python train.py --dataset="photos of arthropod specimens (BIOSCAN-5M)" --train_examples=97500 --image_size=32 --color_jitter=0.2 --norm_position="pre" --activation="swiglu" --head_dim=16 --fused_qkv=false --moe="top_k" --moe_every=1 --experts_per_token=1 --optimizer="adamw" --eps=1e-06 --grad_clip=1.0 --weight_decay=0.1
Rows from block 3, named by matrix and row number. Rows with one number belong to one attention dimension. Each number is 500 + 25 x the weight over the matrix's rms, rounded and kept within 0 to 999. All counts start at 0. Numbers have three digits each.
# q: window attention query (model.blocks.3.attn.q.weight, 192x192), inputs 96-191
# k: window attention key (model.blocks.3.attn.k.weight, 192x192), inputs 96-191
q.158:495480485507490500517479487510491534504525481484554449549506486520487455566478528499479525448502536514486515519444501499503510496515522488497495501466476523513504485535525519515462511507488523508497547538538508499499484506447486510497519457502481501523499493451486518496484503485494475545
k.158:479454493472469543507477474493503512517518462437490445503512513498497519517503554439475466460489549509515557529501566490472512477528517496499531523456455528471481495543514492501477519484485546494504582524521457493473441481395420478523502415501493507515520492498536538517539499492487529492
q.159:496505485477500490533485509522496550477516491499534486526482514481502466537482504515476507495526548524469454486465491495517494534496505501527536486477530482517507489535528501495497508508506535537482519508530517501523502533470508496495490506511481485528469519487468495505489523480505481503
k.159:480469509514474541500495482495520490525516495458479428527539490516498519535519553461481497442509536527473518505494508503480482473499520503469521540455454545459490531513494486502471521476430540526488579562536474480470452494394445478510554444528496495482527511467493521521506529454496515504
q.160:497460493479498509452530511482510545490483483462487470519522473529496496531449505480485521454527502492510540499521504512465542468495497486497458510542498543495514502495487516519498476515502501492523532537509485477475482504478486485488510471519499545541518472459544538470494455476506523531
k.160:538505542434482492528519477448476548485494509539518475489451512466490511482427513477481494500533508505542520487470532463486531498517476549518513492514495571500544469585483448507501457496511482486495512499476506519503451516500522544498471487480500519524513516506530504485529457476500497519
q.161:490503493517488450501469484533501470533491481564526502489450510485491492474519522525521515528498470521490459532492487487546500513485505483470516524486501484525509471500513462542501530480507473484501516486504490522515497495522483471542488519526501484479518513517525432525514495537492462471
k.161:468495476527498477461467512583499499546485494509511490507521458538455483491554506535543487479409481488471465549502499507532451513499513404492522526495524434538445489430558515494474506504543535508503484504487538559493551455479517471520510494498514485465525454496514493461452490582503492514
q.162:502513486505447523521512533473487551463539529480502504587558481490484455585448498520534461499484490505484526478482492563506520507493491509501512491509502471484485495474447516480443479517483469542521519545520472489533500530464510508470511490451494478533492482426482524467468502478558518503
k.162:504508537465481504511516481509486515521502512532485511465467501493504531468482501485485532514537498513524501524476487494477528513479477529494477503484480548456534507569487485537484493495479505480498536491492513473500511512496494506501480497495496565503499522533534479511527476473488513484
q.163:474491499500483496507502489533515520504497499498519515505495494519491505495503494493492494501495510497500506504512500502498509478505492492500490491528509544494509487518519519525492534503493520508496507488494498528479472502506509510487524495492492521479480518497498501463495486480491498497
k.163:533523515497479508496506511473489535494503526506494498468474525479507494473467482508503495519508477502503490482485498492493528499491470511488515516488503506481507477531480471497466478504511514515467510497503527502533501531512527500499498521510517507499498501517514493474513496470491483501
q.164:491497470514493543498526516470454520462516494472501515526521506495485478548504477496510496498509490464472511474536503534497454500507514491555470475515536491525508501459475492481489467539507525505487490471535509474524523477485517499499454505483460482537505493480479537459481517510520538519
k.164:495508562516468508510516484486471480482492512506492503518507500501516501527461506491499468481508513501530548513481515523486536488520506518494459512511493552493480523556488485486475489511462491479536550500485452475496452471486464525539471482479450538519540519499484513557508474493511523521
q.165:511511500512532490478479479506513433506485475529505497450458523498508520437563497517507512516502490500495490516508503466513493503515532497502504481478517504503497507485521497509543533497498520467493471481499505503492496497511476502529487522531481497496491515554507475521515523528473476488
k.165:480479454543503517472454537512533472510495474467492513526541490518485496534521495498511482479470492504459492495514500523496473475517536473490527485500507457516469509427534522461520554477493507520498494519507481517486478500488486461496540494516502459494491482468461519523468520528500505499
q.166:505510524526518509547504495516495488519502518516504503474488507473504510463489507529484490513517509501506502516500509490506484516504496528511524485490503495510521497534513477501506494491497479504490489492463513505521504486507488527487492491488507476455483535518461483523518522503508488482
k.166:499492507511527513516517519537517499487493491485503477509534540512512491522549541526489507478491478502482482513499496526488455498518511488523475504501524467549501502470527533492529486524495512522471482508518507491497511483504492488490505495543505493484495521485479496491482531529500501505
q.167:501518462516510496494492489505467462466499481523539516512503518476520501493503503518514520489502527501478477501503496496517454510510529501530528501475522466527508491491507494496505507500474517477516482478511506498518504505503490507514479493507447462516488508502500481533496515520517517500
k.167:473491491523503533505502524530520506523513494471483469523561468518481469551505559489495505470484486500490518520494510537487516467519535451503506517501483483506473484479517501489467501495467494479532551529499466505480472475467474485505511472475504504494525486459495525500483503512525527520
q.168:554476512476522466476472438501521439504448461548501474431445559506536564403551530502468525506534514491510470518527526422500463497506500518478485526463490541509506519525506529513528516480526499461488500476503522488478501502519480472564483527564518485509502495575561496503553511540426482463
k.168:477483447536514505477481510503505478480496471479539493515529519508482482529512485516533492487486518487465486494509509490520448483517543479518534496512522456560487491438503517492507511497510486499499469491506503523492500495511491503495514506505495438509474472460480528502474512524513505495
q.169:517489519522484472527437476521498486522508499575519488476454529457493504461522531549521480563501480532517470538468489487547497516455485496462574528452470474515486482555519462529494520452514449517505530506507465540510498510512500497561504513519546493440543522522525429521517483513477433468
k.169:461479453533537461457484515568529493516476464502542507487499506524469495480580482540501527505465495494472441540489474475521438523491523435504503497486527445544479496413541570522497532503540520512492467468516539518474579482521517443483512525551477455479480483513494487466465518580487506482
q.170:500485472495461509502507506489515565496504510470493482516539455507490492566459480491517471490499492498502530487478516532474550493487487526481479515506480497479494505517454521468460470496519514538485497544485483506500508504460515504458520499479533499507505466493489537474485499469534513524
k.170:544523517454514497527538474488504507483500487513492527436447529473536531448477471483438505525553526503528485495503475466496522531460478580515490465494502540463563503571477508532494498486506500492479488477509517466511513540529519530464482529517491507513477525548521476521542504474480497459
q.171:507496556508511491532510495516510466527506508492472516499484510526501508479508516492482479504488508507537483555495501477486514500518480526510509507497479507471491516522559500491527513483504507504474511493449507514472489489487490511485519501499504518450498532512461490548503504484498507497
k.171:507501479516531505478495518523520491503513506502514496477498531495510491484535477510496516525491492496468481483508473509500470518484498493487505495473509443515490510455492541488516496513502470556456472508526513490489520532517516459496511526541509464484488512500458491491485552508483469489
q.172:475508504477505560483561543469513544471525524437480501539547476533502482548439457478477481467510497476517556458490514540451544467526483495515434505562525528475506495492473509468487457530497522521500485525485500476463497507509525520435496477476510553516472483475516557442471498451495535541
k.172:543537555462480495548527493441464501472503551493475500481468510465556523476438476486485461519542492480543524461495502501482538513514453575501482487533524548462528505565473463478510475504492502501477511493486493484507450509512514554486477508491519550520504531518493502531531477441494490513
q.173:460514484516449535528539548484466560462528519445480499596583465492482456627431482497505448476484484478504549480494503578484505486498485496495481497513478497495494499501465504482426467508509486536509516523514474492515485502452515493480529469463488493501510501419480527480480496478560548528
k.173:508501551453489489533522472488489513505512518518487508480472508486513519479463499483450503507533501518541508501489491494478547508493472531493467505481498555452521520602491462531476484489498501482514532479495495465507500516490491520510485490502513569504508521517540484519533473466497511501
q.174:529522507490544492485508502494499442489479501502501510480477523481524521471514513490486522500512508486508485484532492495496492505537524482521507470511539486506516517490521497492557504499505506467525457450476509490508498491551476505519475525511487521507482509536461501538505510514492511501
k.174:469502472566499527494482513508529486514527482465480481556549489545496459558509518480516500471447474502466508493522522542484485463520531467490499511519496459511471515439521493476490509494471501510507504535500464514484459482479461477520538485486496488491512503449454522511494541505531506522
q.175:510521491486492530457517494507540500473487484472481456514524494541524522512502510470487510440515553515494516520515515506483524477507528502506462504491491545483488532495495525488490504520478553499516537530512486465497464488475489501485520474521481508561505470496515532508505495458499524514
k.175:498519490499487514512480503434529483496527485499465501485496503484499513507440484486498508508521510515483518456512498505513549484473504509493545484492472544465537492505486457519504530455477489498516488517488479499480466573493505480500547494483520503524465483459493501501516514437485509477
q.176:464488460521515529457481528494513482480517475470520500520540479522499482528532474484514532460485504482469523476525504506485510470504559466512476496473513498493509493456515516531474512554483542503548488504542514466509508509481477504488500494500469463545462447485511554497483506498525528543
k.176:498501495519517512529484503522464482474470504503519510500489517479494493486512506532521495517495486478504464515512502502514429533516489510538498481520554416563510501490503529489498465531527447487498450461510546508513548478532517526515471518499466464454522502517490508491502510578508504521
q.177:462484492551504498478447491519477451516484452520494519488497479518447513486512482503496490510485492510499526519540520495516472509517548460489540478502498434513514503464555494538520523478534483465526453484481527488507515435514478492526492512482482459484492480524499500463482486582493538511
k.177:524566509505543484529549486507509463475515521519518527486483510469517513486511468539466545525535495520482472475506429497531502528493469521529482454527508471501534523485502528519539518507442491490498453456480519505508513543566539511471488538492484529501456546513460460535505507451502482470
q.178:514516538479483476553510504498483543508492538515511500487463524482526498475465498511498494539496498507533470492492496507515483517495439518483504521525505538509495484546495488495519486504518485502443497500499506529508499513509518517522487530501534522493527545513510457515526490501489460469
k.178:487513495489466529467485499496503517509511490462474498497514508496485534509502496470490500504504519508491521487517510504483520492497518494494515504480473548452503486512496471503482502486488530491510541514504471482509483515467483455516527488504526493510506491507530497509512478469501493478
q.179:468486521497469491474499536487520558517511529435488485526536494531504458543510488505514495494472507528480495466485482513496508496472469515509513495497502520461445460466489465503517517524488564540466527533510490519479500496439531470481541507557507487507536490460508496508477507483510476477
k.179:501460496523466516483487507525452509509433493525486479500477508483485511479474472510506432490484516472505488544549561492500446506530502516522521494539514444510451503517499519496485458506581489492479482483502525496505519417478501508535474502519488463479528498508473511467481467608487522511
q.180:516482528496547496497484446510490455509525502542488535470459513502499513446508505498493503508490463507545544509490506476490544478520510490478461528494476499504516501532538497514498489491500454466533476479482503516502502505537481500534479513479510527470505504538476482493514486517477482529
k.180:478542510478521489494496511478510490508557519489513491535494502522500472536527520461504559502500483527493505465477459534505533490492494471488468493458501563485523473495499483509519536521433534500524533509510484493506500559530488483475522507491528551522495476478541473521495508405496466504
q.181:452497493557503503462439517548490459557474504545491540483487485505437506483526461543515477549462485517498490519524479503531460525482511466512552489511504432502504484485574480522506516472533503488479448467504550511509547443529523459513493519488492457437508492521470480461472484568510495482
k.181:504551484521489469504530497509500467493470488519524502494485504487505491503527499523496517497502489526476457506487484508523455501498504488501507475541524486543507507470512503510533513497505522473508471501504499504501457468503499484507485500503469480525495510492506482517501477515510487471
q.182:574513537453501488566551462488467523472503508543521499475460534439530518459484520501468515515538504503555500518471482458503525505498454535477484534523497526523519506568454521486488480530516468497498511491464487523532469523544504531508457494483501547498523542524524473518531510478494482500
k.182:496500484489516496501467508465534526523547497460491481509518486499506499526511530470501526490512490517496535467462495517491552465498509487475502539432459567465513502504485466494494523479455514511518562554511462505494475561480487469474522463479535534515486498489521498509520504408500491506
q.183:530534527449483493546553491496478541496484523500491494493491508482514494494491518498502489497519503481522454506488480499515502522493433535497504485516505531524480514553471506468520485497494507515476522530494481545511485524489531507501499478499525551490525547494502484535505480477496477460
k.183:501491504488459497481478487493528537512496483490494496500505491531493509514471478487488469489499522531497539484480528480473531462499511507452503544497460545453498495531500480509475515464504518513489517544473470494483485496473494507513533501523516513494490480499525518482511486468489491492
q.184:561532508488511505557548465498483503465502484557513505472470514456512520455481523506479514496524503474531491519479482479522509516487485513482461517511508516536537520559462539500484481501514448494505475476482504488526499531539498535494448484470506518500497524535498505506515504492516503499
k.184:495508502496531496505491494481537487506552508470511503507512490517500497519510543493499547489512491528493540466459482502495563468486517492464495515441475545469533513504504469512492534498452511492526527525489466521494466582503489469463553488484538532506487490484528498528496525390522470490
q.185:432466508528485513455448549498502517544503502448491499543547478528470485554517491489528484500455517522467504502499516521497484498494521487509539502475483486474465476442545480515501533491490551524497528536522492497479513487432508475500529515519509463504509457465510506503452503519504503478
k.185:491513506520471515476524506543449501489439502524483513481496499487490524474473466521492448507498518466499465542551517491506442557494494510538508459564525449513475507507491542498503462505537499506451462465482529493489532420508510513513471529521464455505508520512478492492501489600488537495
q.186:500495488492505514466489501465499486449526482473499498496537480526500487517511464480494528468495507506489518449508515518471502471519538493513435476484512518503497506489491499479497499531476510493517497495526515464513478520514484525489503502505470488541470490496524543517489516453509511559
k.186:494476497489548505521450513510449472494492508514537482528502531491501441500536544514559482512472452478503493499480520525522462483532506484523488519455536457583488471490514477463493469529551428498494490487551520525532521485525474521527472482467526466479533487492524491466494511570507490548
q.187:488482502540531511482477503525499438534487497537465518482484497516470532457515496501499475521480446506512505539521495483514489502503522463501527497515497462501520500486547494517521506481515468463529441477474501501500529459538485460526491516464517498458512491545460476446480500574480493508
k.187:510556523481508457529527504504536501511528491500534512511496500534498483507508496508491567502518488533483479478479463528519520489494486487483463487498501540490510478481513506535524526509454518495496500501484514504490464525548510505484513523492508529523484497466493479507503513438507472483
q.188:537519501441474507530563496465494532490472520493500473511518516490538505520480530471505501499505524493505486511500520495502497502504473521495498484522503530518490527516473524473509489474486505511494529519491456494500449509466504498501493478513510526531528513491522513518518487465515498455
k.188:515486523515487518496518501499513519476476508483478506470521493510507533492478459487464490484515539474507554511496524450484531501487476519463498522498444513457503525531473523510466488470511512524487505523449485478484508519471516519477524499524488519482492486518444514504506498465465498510
q.189:514526473477463502541545500487511561475508520477507469527519525480545494531483522484467510475518529499499501492479508511488508506473468542508488489470509519500476511507436522472462493525472535532483561532506491479509472553453500515466506471518502514524511504461526510540519519422521517492
k.189:526453485513472505499496494500491511490455500495490480485490492496498512467458491499501432477490538464528511513510561472505468487506501502488511546517491462502478507526467500483461490502563466492494509533494475505494512473443497517508493462507481464490517499518474527485512482541502517505