{"model": "image classifier", "bias": "none", "expert_mlp_ratio": 1, "learning_rate": 0.001, "beta1": 0.95, "beta2": 0.98, "max_grad_norm": 1.0}
Rows from block 4, named by matrix and row number. Each number is 500 + 40 x the weight over the matrix's rms, rounded and kept within 0 to 999. All counts start at 0. Numbers have three digits each.
# router: router (model.blocks.4.mlp.router.weight, 16x192), inputs 0-95
router.0:499533521508507496471485467538477555524545439433534472441471491388487549455547487527509515543565570485486574438506420596472422491504434443555507450512486490514447502473437521528479511511483506438504548453470483524565531519468503445435470429427529494499465486541476551528555521448507569477
router.1:503539468521513474492510447496470526499516416469486503431509488410504549462561475565549498562551529523503503439517428566449397480480445490547510496514465471505494487506488482517453498514471511437537536461466538559547517536473487457444496503448482489520482459517423565554503507445540563447
router.2:518537549450443540475551477556458574498473452468536500481437487479516576495513493480544519528498561485443473496478412484512449489466459461547426421460507486549485540581452477516415536497492572476472511464463547511595493514462479456540441465471516480468442532546474524526512479458480550520
router.3:517556494511485484469479462496456541494558450490509500454500503374526544461564491527506481549563520468496544397499417581487428496514453458557518511490452470494469524516478499468457504492498533427542527477479515551557491532442475443460459454441501498482464442556454559551521534426527577514
router.4:538546497508487481501500450537540522485483462468503555495503493499516531479494492515549554506496543460500504523557417543483498510482456451535488442521482441510493522475511439522483550506471603453498532487455512523544489506452435461525515486451496480479467501531458511563459468465517549478
router.5:511566485494518485459507452502522538486516472419479466457488512382517521432570477557511504525563575500484527420520431555441425503472443457534549474527482444506440511491498501496490513514471546445511548458457532566532492527450476446441476484436489535536485471531422569553511527445556531448
router.6:441412563596465472490523442535490513444597416520459567476509505490446530470551573529549499588561553493468588463586486572490440495489489506535479476571450479554580496616534513542538571457486516473478513421500488472545503468500460559497543485439468568470443459533439530552435517454457566495
router.7:480568514521488501481482480504507494519532459466500508457484491413485556441560491549459477532596533495497525425475420589478428500523434488530475460502491467520476516508440527496477502485476520438518513507458520535551524522464498444424465456431516508516478506529446543505549530454519545475
router.8:508553493515493508492499447490473527498531471467466482469464485426512567458557475544485494566545580485466535436555455589486415481506425462544487478498473481520493505499479479503473520490496529398524531478468524564568472525496477483430478489455507528513457485508452535565499519447504540488
router.9:499548537518508482466486455490464566499571456470529498459486512416518545468559489518514498560566527524484505438520418558465428486475435454525508499514466474489448540493458469558457512513465541412534540450467488540547488520480463469452488460429497524520457462558461599559507504449522564472
router.10:506528468510505515485475452487496533490576472436495522460485492418505571448566506508524518561533539499503526424490450574450422478473442430532524467518470445497493517537502523530470497483468536411532525431482491526558496544474481435435503454408518474497485472538444556551524501434540562468
router.11:460543472511485470500520465518473522469546446459487518459493504436520581461549501562519493560556535501478534443528446605454424487495453485538497462534472460506433520485470502522477484475463552423497538490469496534555508545438445478500470465431483514491478479537449559560534520443545548463
router.12:482583472521502482502476496515491552498550456430493512456543485438498547446560471513528501548530524509508525415530445584472454481513420463569536473514469474511467547481480499543488454496468536440506525457449480539538483522471489446463473471435490521506471446541447564560496506439528566454
router.13:515568521523534467465506457483470563523525455455536495481511497440507573453533500548526493569579558458479557436493429592498456491527401460534461462537477440478441488493485493502437471519497491447531521497477507519539507515451493450448510462447501476506477450551445580526527500459536530481
router.14:472568489535532475484528466510477552511563435475511499463518531436524564460530463551520506548550541536498572421557462568496449476493423467554512466520479433497480503478466486512495489516477558433517512491478521536542459526486478449483475484439470511511447519537458572570518532444564555442
router.15:468503488525506523460533567555560458543456507526480584540562533517514523464517496535417439481451508587484478514480513447450494463560492539478485474566485489509526488458507594479485465503492457469552485554472500487503573505503460515520581454470469433469497462520475510560521504544514502436