From a checkpoint of a small image classifier: 24.4M parameters, num experts 16.
Rows from block 5, named by matrix and row number. Each number is 200 + 20 x the weight over its row's rms, rounded and kept within 0 to 999. All counts start at 0.
# router: router (model.blocks.5.mlp.router.weight, 16x192), inputs 0-191
router.0,180,210,223,216,211,198,185,220,192,212,202,218,212,212,185,171,165,195,175,224,194,183,225,219,173,231,211,217,191,194,217,210,220,238,177,169,171,211,194,231,174,188,157,224,172,174,242,197,179,223,183,180,191,196,182,197,181,216,201,191,179,218,164,204,154,211,222,198,175,211,186,201,219,222,229,194,181,169,199,189,169,173,182,174,184,187,200,190,220,228,192,205,184,207,206,184,169,230,206,196,200,176,195,220,230,233,187,207,198,217,215,179,193,193,234,231,166,223,175,172,233,190,181,222,219,217,208,178,166,214,179,178,183,188,158,237,203,221,209,194,180,170,217,177,184,205,232,214,203,181,167,183,196,193,217,217,201,224,185,203,246,177,209,201,214,215,209,209,208,195,196,230,193,174,219,226,194,198,206,211,208,186,177,204,191,184,177,166,184,222,185,211
router.1,171,197,231,188,217,212,201,222,188,228,227,215,214,204,182,188,174,222,182,219,188,195,209,232,184,232,221,210,213,201,211,203,218,220,175,190,197,222,202,223,183,206,179,223,196,185,233,197,184,236,187,192,205,207,192,209,171,232,194,196,187,218,184,197,180,197,226,200,191,198,184,202,230,210,200,182,194,186,226,184,184,169,179,164,176,173,228,188,213,218,179,215,184,203,237,186,182,218,188,209,180,194,190,232,237,232,193,242,198,208,230,185,189,205,217,224,180,204,170,178,223,159,167,232,222,202,209,183,175,209,178,193,182,192,173,238,214,220,202,163,156,185,204,193,180,247,228,202,206,188,165,181,175,183,203,174,174,212,187,206,228,191,208,207,193,214,207,209,212,198,190,246,179,173,220,231,177,184,196,234,191,183,175,169,197,174,175,175,180,211,195,206
router.2,172,214,216,217,202,209,198,217,207,204,208,187,215,209,174,185,165,200,181,213,201,182,209,220,182,220,215,230,200,197,219,205,223,230,173,176,172,209,198,236,173,179,173,226,176,173,224,208,181,213,179,181,198,199,181,178,177,208,199,181,178,225,161,200,162,233,229,207,172,218,182,203,235,205,219,187,194,174,199,190,167,179,191,191,181,187,207,169,218,229,193,202,186,213,212,176,169,216,200,210,180,187,176,223,229,219,177,210,194,216,224,166,199,198,229,214,184,219,188,173,229,183,181,246,227,220,194,181,166,211,182,177,174,179,168,239,204,214,215,179,174,184,218,183,170,224,226,223,199,187,162,174,217,185,224,211,191,217,189,191,237,171,208,207,225,228,221,216,209,199,190,227,178,181,209,229,186,190,191,196,207,192,166,192,184,194,171,191,191,221,195,211
router.3,195,228,179,191,192,176,184,186,190,210,190,208,198,167,213,236,220,204,253,183,240,176,195,238,174,194,177,193,190,190,196,183,204,188,211,244,206,185,174,177,204,191,200,184,168,201,170,170,177,176,234,231,198,186,187,196,237,186,193,215,208,199,214,228,226,190,180,169,200,201,232,215,184,194,181,197,164,223,197,180,187,204,202,242,163,203,221,199,196,208,236,181,190,194,216,221,220,202,202,188,204,216,213,193,164,166,180,198,177,216,207,186,226,185,188,212,225,182,236,221,199,229,221,182,198,177,177,211,210,198,205,223,186,182,215,203,183,191,186,237,213,229,209,180,201,154,195,198,184,185,214,225,184,187,171,186,187,223,186,240,196,192,225,208,220,189,178,218,189,212,166,162,222,199,194,182,195,185,201,228,195,194,207,205,198,221,241,244,171,210,213,224
router.4,168,204,223,220,185,219,200,223,174,204,190,203,219,217,187,186,174,195,186,217,193,188,222,229,177,240,210,220,195,199,209,224,220,222,168,180,183,218,203,231,173,183,158,221,185,171,231,214,169,218,174,184,202,206,194,198,192,218,198,196,185,221,168,205,169,213,225,189,175,220,187,210,225,210,226,193,180,178,205,210,163,186,189,202,177,181,201,180,232,232,202,214,179,216,205,175,169,219,191,213,185,177,189,214,233,222,183,211,192,213,229,162,207,211,230,214,185,236,171,166,234,193,197,225,211,218,212,175,177,208,189,175,176,193,155,239,204,199,216,173,182,184,229,182,178,225,222,202,183,176,170,179,214,180,215,207,194,221,187,193,234,177,211,205,214,221,222,212,205,196,187,230,188,171,221,226,167,196,207,203,209,205,165,196,190,191,181,175,192,219,189,218
router.5,172,214,220,200,203,206,200,230,194,191,195,200,203,212,178,183,175,208,169,223,199,184,217,229,177,226,208,222,198,206,224,224,210,224,168,178,186,207,185,220,179,184,175,229,185,164,234,195,176,200,169,167,200,183,186,188,182,207,193,187,186,228,162,211,163,207,228,203,182,211,177,201,231,220,216,179,193,184,203,194,159,174,189,174,183,193,203,176,220,227,203,209,179,207,209,183,169,207,202,200,186,173,196,213,226,226,179,198,198,226,221,172,204,200,237,239,168,218,173,167,245,190,173,219,223,203,199,179,161,218,176,176,172,181,167,242,200,199,212,187,173,186,222,179,171,223,228,200,189,189,181,179,218,185,217,213,195,226,190,193,224,178,210,206,209,225,220,210,212,191,180,223,166,176,224,212,180,200,206,193,210,194,179,191,184,185,173,172,192,226,188,221
router.6,175,195,215,220,202,230,199,219,200,202,205,206,210,212,196,178,174,193,175,232,194,189,213,222,175,230,204,215,187,185,212,225,225,222,183,175,176,211,215,235,177,187,162,222,199,169,219,215,184,212,172,192,221,206,184,200,162,213,199,199,181,212,172,195,158,217,211,194,179,218,179,206,236,218,234,180,191,177,219,194,166,182,199,177,176,200,205,174,221,222,209,214,185,225,213,180,160,203,187,229,193,185,179,197,238,225,180,197,209,215,220,159,186,201,228,226,164,232,174,175,222,193,181,226,220,212,207,182,164,203,177,181,194,193,179,217,214,206,201,173,171,181,234,189,165,232,227,210,199,183,164,189,230,188,216,213,214,221,184,180,237,181,210,193,206,234,225,201,204,188,194,220,173,189,205,231,178,204,188,186,203,193,172,170,209,186,170,179,203,209,199,199
router.7,183,211,220,223,204,204,188,230,193,206,212,208,210,224,191,181,188,212,178,220,196,188,219,233,178,226,220,227,194,187,220,236,223,222,190,190,180,226,194,227,169,189,159,232,174,177,237,184,174,212,164,178,196,201,193,199,179,212,194,178,188,224,162,182,168,201,223,209,174,198,186,197,219,198,215,176,190,170,211,190,171,193,182,177,186,203,215,172,235,233,189,207,170,195,216,190,184,222,204,194,187,189,185,220,240,233,184,204,198,219,222,179,191,205,232,223,170,227,171,166,233,182,177,235,227,203,203,164,189,207,186,176,186,184,169,232,206,213,206,177,183,184,212,174,177,229,219,208,185,188,170,184,228,190,220,190,187,224,179,201,239,167,208,203,203,215,207,207,212,199,187,224,187,183,206,231,194,194,219,210,207,198,174,171,185,193,171,181,174,220,197,225
router.8,167,216,193,213,193,206,204,235,204,214,187,211,221,215,188,181,181,199,179,211,202,172,220,221,189,219,201,210,209,209,237,211,209,218,179,180,175,209,199,231,171,171,179,223,173,170,231,199,175,201,185,181,201,200,171,192,183,212,211,201,185,222,168,204,160,214,221,195,175,217,188,191,224,219,203,171,181,188,198,181,183,185,178,188,186,186,200,172,229,235,195,195,184,223,219,186,168,235,192,214,186,180,193,214,239,226,166,210,199,216,217,180,203,195,226,214,182,225,178,163,224,180,174,232,219,215,208,178,170,217,182,162,179,173,161,227,207,208,192,183,176,187,232,184,166,222,229,201,201,185,167,181,213,190,222,208,190,224,190,192,241,170,201,191,226,229,208,210,205,197,199,229,188,178,201,242,187,183,199,194,190,189,173,183,191,175,163,193,192,235,193,211
router.9,168,194,207,215,201,198,203,223,185,218,190,198,222,216,184,183,180,199,171,232,178,179,215,220,182,224,203,214,203,196,205,228,211,223,192,172,161,224,212,235,185,166,163,219,187,178,230,193,177,212,166,171,207,186,195,206,180,220,207,188,189,213,165,198,164,217,237,219,190,204,195,194,225,227,217,178,195,181,209,190,166,177,185,178,181,216,198,191,231,241,221,217,174,197,207,166,169,218,203,214,200,170,184,220,241,235,202,196,205,224,220,164,202,214,229,220,183,230,179,185,228,188,160,234,217,214,191,185,162,211,171,172,178,195,151,239,218,214,212,189,181,182,227,178,186,210,217,219,194,174,176,193,211,191,216,207,203,211,191,199,231,187,207,201,201,213,209,195,207,197,203,219,182,178,223,230,189,196,212,184,196,195,172,181,185,194,170,189,185,223,189,191
router.10,178,199,190,223,209,215,208,216,205,225,226,196,209,192,173,191,177,233,161,249,209,209,199,203,180,207,214,222,210,189,219,185,176,226,228,220,216,217,180,193,169,183,195,181,177,213,215,211,196,240,188,192,209,219,189,193,202,220,222,199,177,181,181,213,180,206,207,202,187,197,232,211,206,195,193,178,202,171,227,196,164,157,172,177,223,198,223,196,179,230,171,210,188,212,222,152,180,224,195,195,193,202,188,242,213,205,242,215,197,206,201,183,183,204,201,207,187,211,184,205,202,184,221,185,197,246,171,212,191,198,171,200,212,204,182,203,218,240,182,169,192,175,192,185,196,226,190,232,198,200,212,156,179,216,216,193,234,196,166,235,182,216,227,225,194,170,183,167,173,235,203,218,179,158,231,184,201,192,239,233,203,188,192,182,219,216,192,205,176,201,208,200
router.11,166,196,226,218,220,191,182,196,205,223,190,205,209,201,181,181,176,194,189,211,204,181,221,222,180,239,218,220,215,196,218,205,226,220,182,177,194,216,198,239,170,193,168,225,175,162,221,197,177,217,184,183,179,203,197,190,202,199,206,192,188,235,169,211,155,219,237,204,175,208,194,190,220,214,219,187,198,173,196,196,185,179,186,180,196,181,208,190,242,241,187,203,174,219,215,174,172,219,195,195,179,184,189,207,228,214,172,203,206,209,230,193,198,193,234,214,169,212,189,173,243,188,183,232,223,216,188,190,169,207,175,182,172,189,166,250,201,231,204,191,185,175,219,176,183,225,225,220,201,191,166,188,215,173,214,212,178,226,190,185,233,181,210,203,215,222,222,222,217,195,207,220,190,184,207,236,191,209,194,218,223,183,167,204,180,188,175,161,195,228,203,210
router.12,197,201,231,218,206,216,196,202,200,219,242,194,195,201,190,201,204,203,179,226,185,197,206,221,210,235,206,205,213,188,221,200,210,216,199,179,221,210,200,224,187,226,183,232,197,207,217,214,203,228,164,169,193,244,196,173,180,187,178,160,183,210,171,157,174,230,224,206,170,190,188,220,239,211,214,174,239,208,206,156,175,205,173,173,206,200,188,175,195,222,166,215,193,216,214,186,182,210,222,174,160,185,193,196,229,212,208,207,217,169,184,182,180,161,227,205,190,223,184,176,245,171,223,208,212,185,213,189,188,224,189,185,190,195,208,221,216,228,194,188,172,178,194,211,185,207,206,206,186,183,167,175,214,206,211,219,180,190,207,198,210,186,222,224,185,187,184,184,183,184,169,214,179,238,220,188,216,228,220,227,224,189,175,202,193,192,157,147,197,199,194,196
router.13,169,210,217,215,209,211,192,215,197,221,220,209,219,213,189,179,173,191,177,231,203,188,217,227,183,228,209,224,198,189,224,212,213,234,178,183,160,215,199,239,179,182,150,237,187,174,219,211,190,213,187,187,196,193,184,181,185,217,203,183,182,224,166,192,162,215,219,184,174,201,191,205,213,204,215,170,181,170,206,189,169,170,182,188,166,187,201,178,224,226,197,206,178,216,219,179,178,229,185,196,190,184,191,212,240,225,190,211,199,207,230,186,192,203,224,231,175,218,178,172,234,193,176,233,217,222,202,173,175,219,191,165,176,181,151,225,206,218,186,183,169,173,223,191,179,224,222,216,195,181,177,183,213,185,218,211,206,229,179,213,230,181,211,222,211,231,207,209,192,199,191,225,180,185,209,223,186,198,193,216,207,195,174,194,191,172,165,180,189,225,195,206
router.14,174,205,203,215,216,205,206,212,181,205,179,217,215,222,179,177,180,188,186,214,200,180,217,225,182,237,213,217,194,195,222,223,222,213,174,160,168,209,205,237,178,172,163,232,173,179,220,205,186,222,188,182,196,203,184,200,191,211,191,190,183,236,160,190,173,214,221,197,185,220,190,205,219,229,225,187,191,172,197,208,169,180,191,177,187,189,190,176,229,228,211,210,176,206,214,173,171,224,192,212,187,178,190,201,226,224,174,199,199,217,222,162,197,229,224,226,171,222,182,171,229,184,174,232,221,223,216,181,164,212,177,187,186,183,154,232,204,209,194,178,163,174,214,172,179,220,220,206,198,178,169,181,216,165,213,218,204,220,178,195,232,174,214,196,214,234,224,214,198,198,201,230,182,182,208,237,182,202,197,193,210,205,182,190,184,194,185,189,191,216,190,195
router.15,210,193,252,220,181,240,221,209,184,187,180,211,173,205,188,167,193,209,178,187,167,187,196,207,217,197,237,236,224,219,214,235,224,189,149,171,171,236,193,218,212,174,206,210,203,194,206,207,220,203,163,173,226,208,232,207,160,193,203,214,219,194,190,241,204,202,218,206,202,207,166,225,207,187,224,200,207,184,225,197,207,208,227,190,199,202,219,194,203,181,175,204,188,225,206,193,189,182,147,221,190,192,162,174,216,227,200,215,202,187,190,179,197,195,213,221,168,245,170,178,204,209,193,220,232,201,191,165,198,208,194,199,217,194,195,189,194,220,183,204,195,170,198,190,205,236,214,196,202,175,188,176,229,210,208,180,224,188,203,181,200,212,211,232,208,209,232,191,212,176,178,219,174,193,229,183,183,193,190,212,199,169,196,227,221,153,180,153,210,198,214,195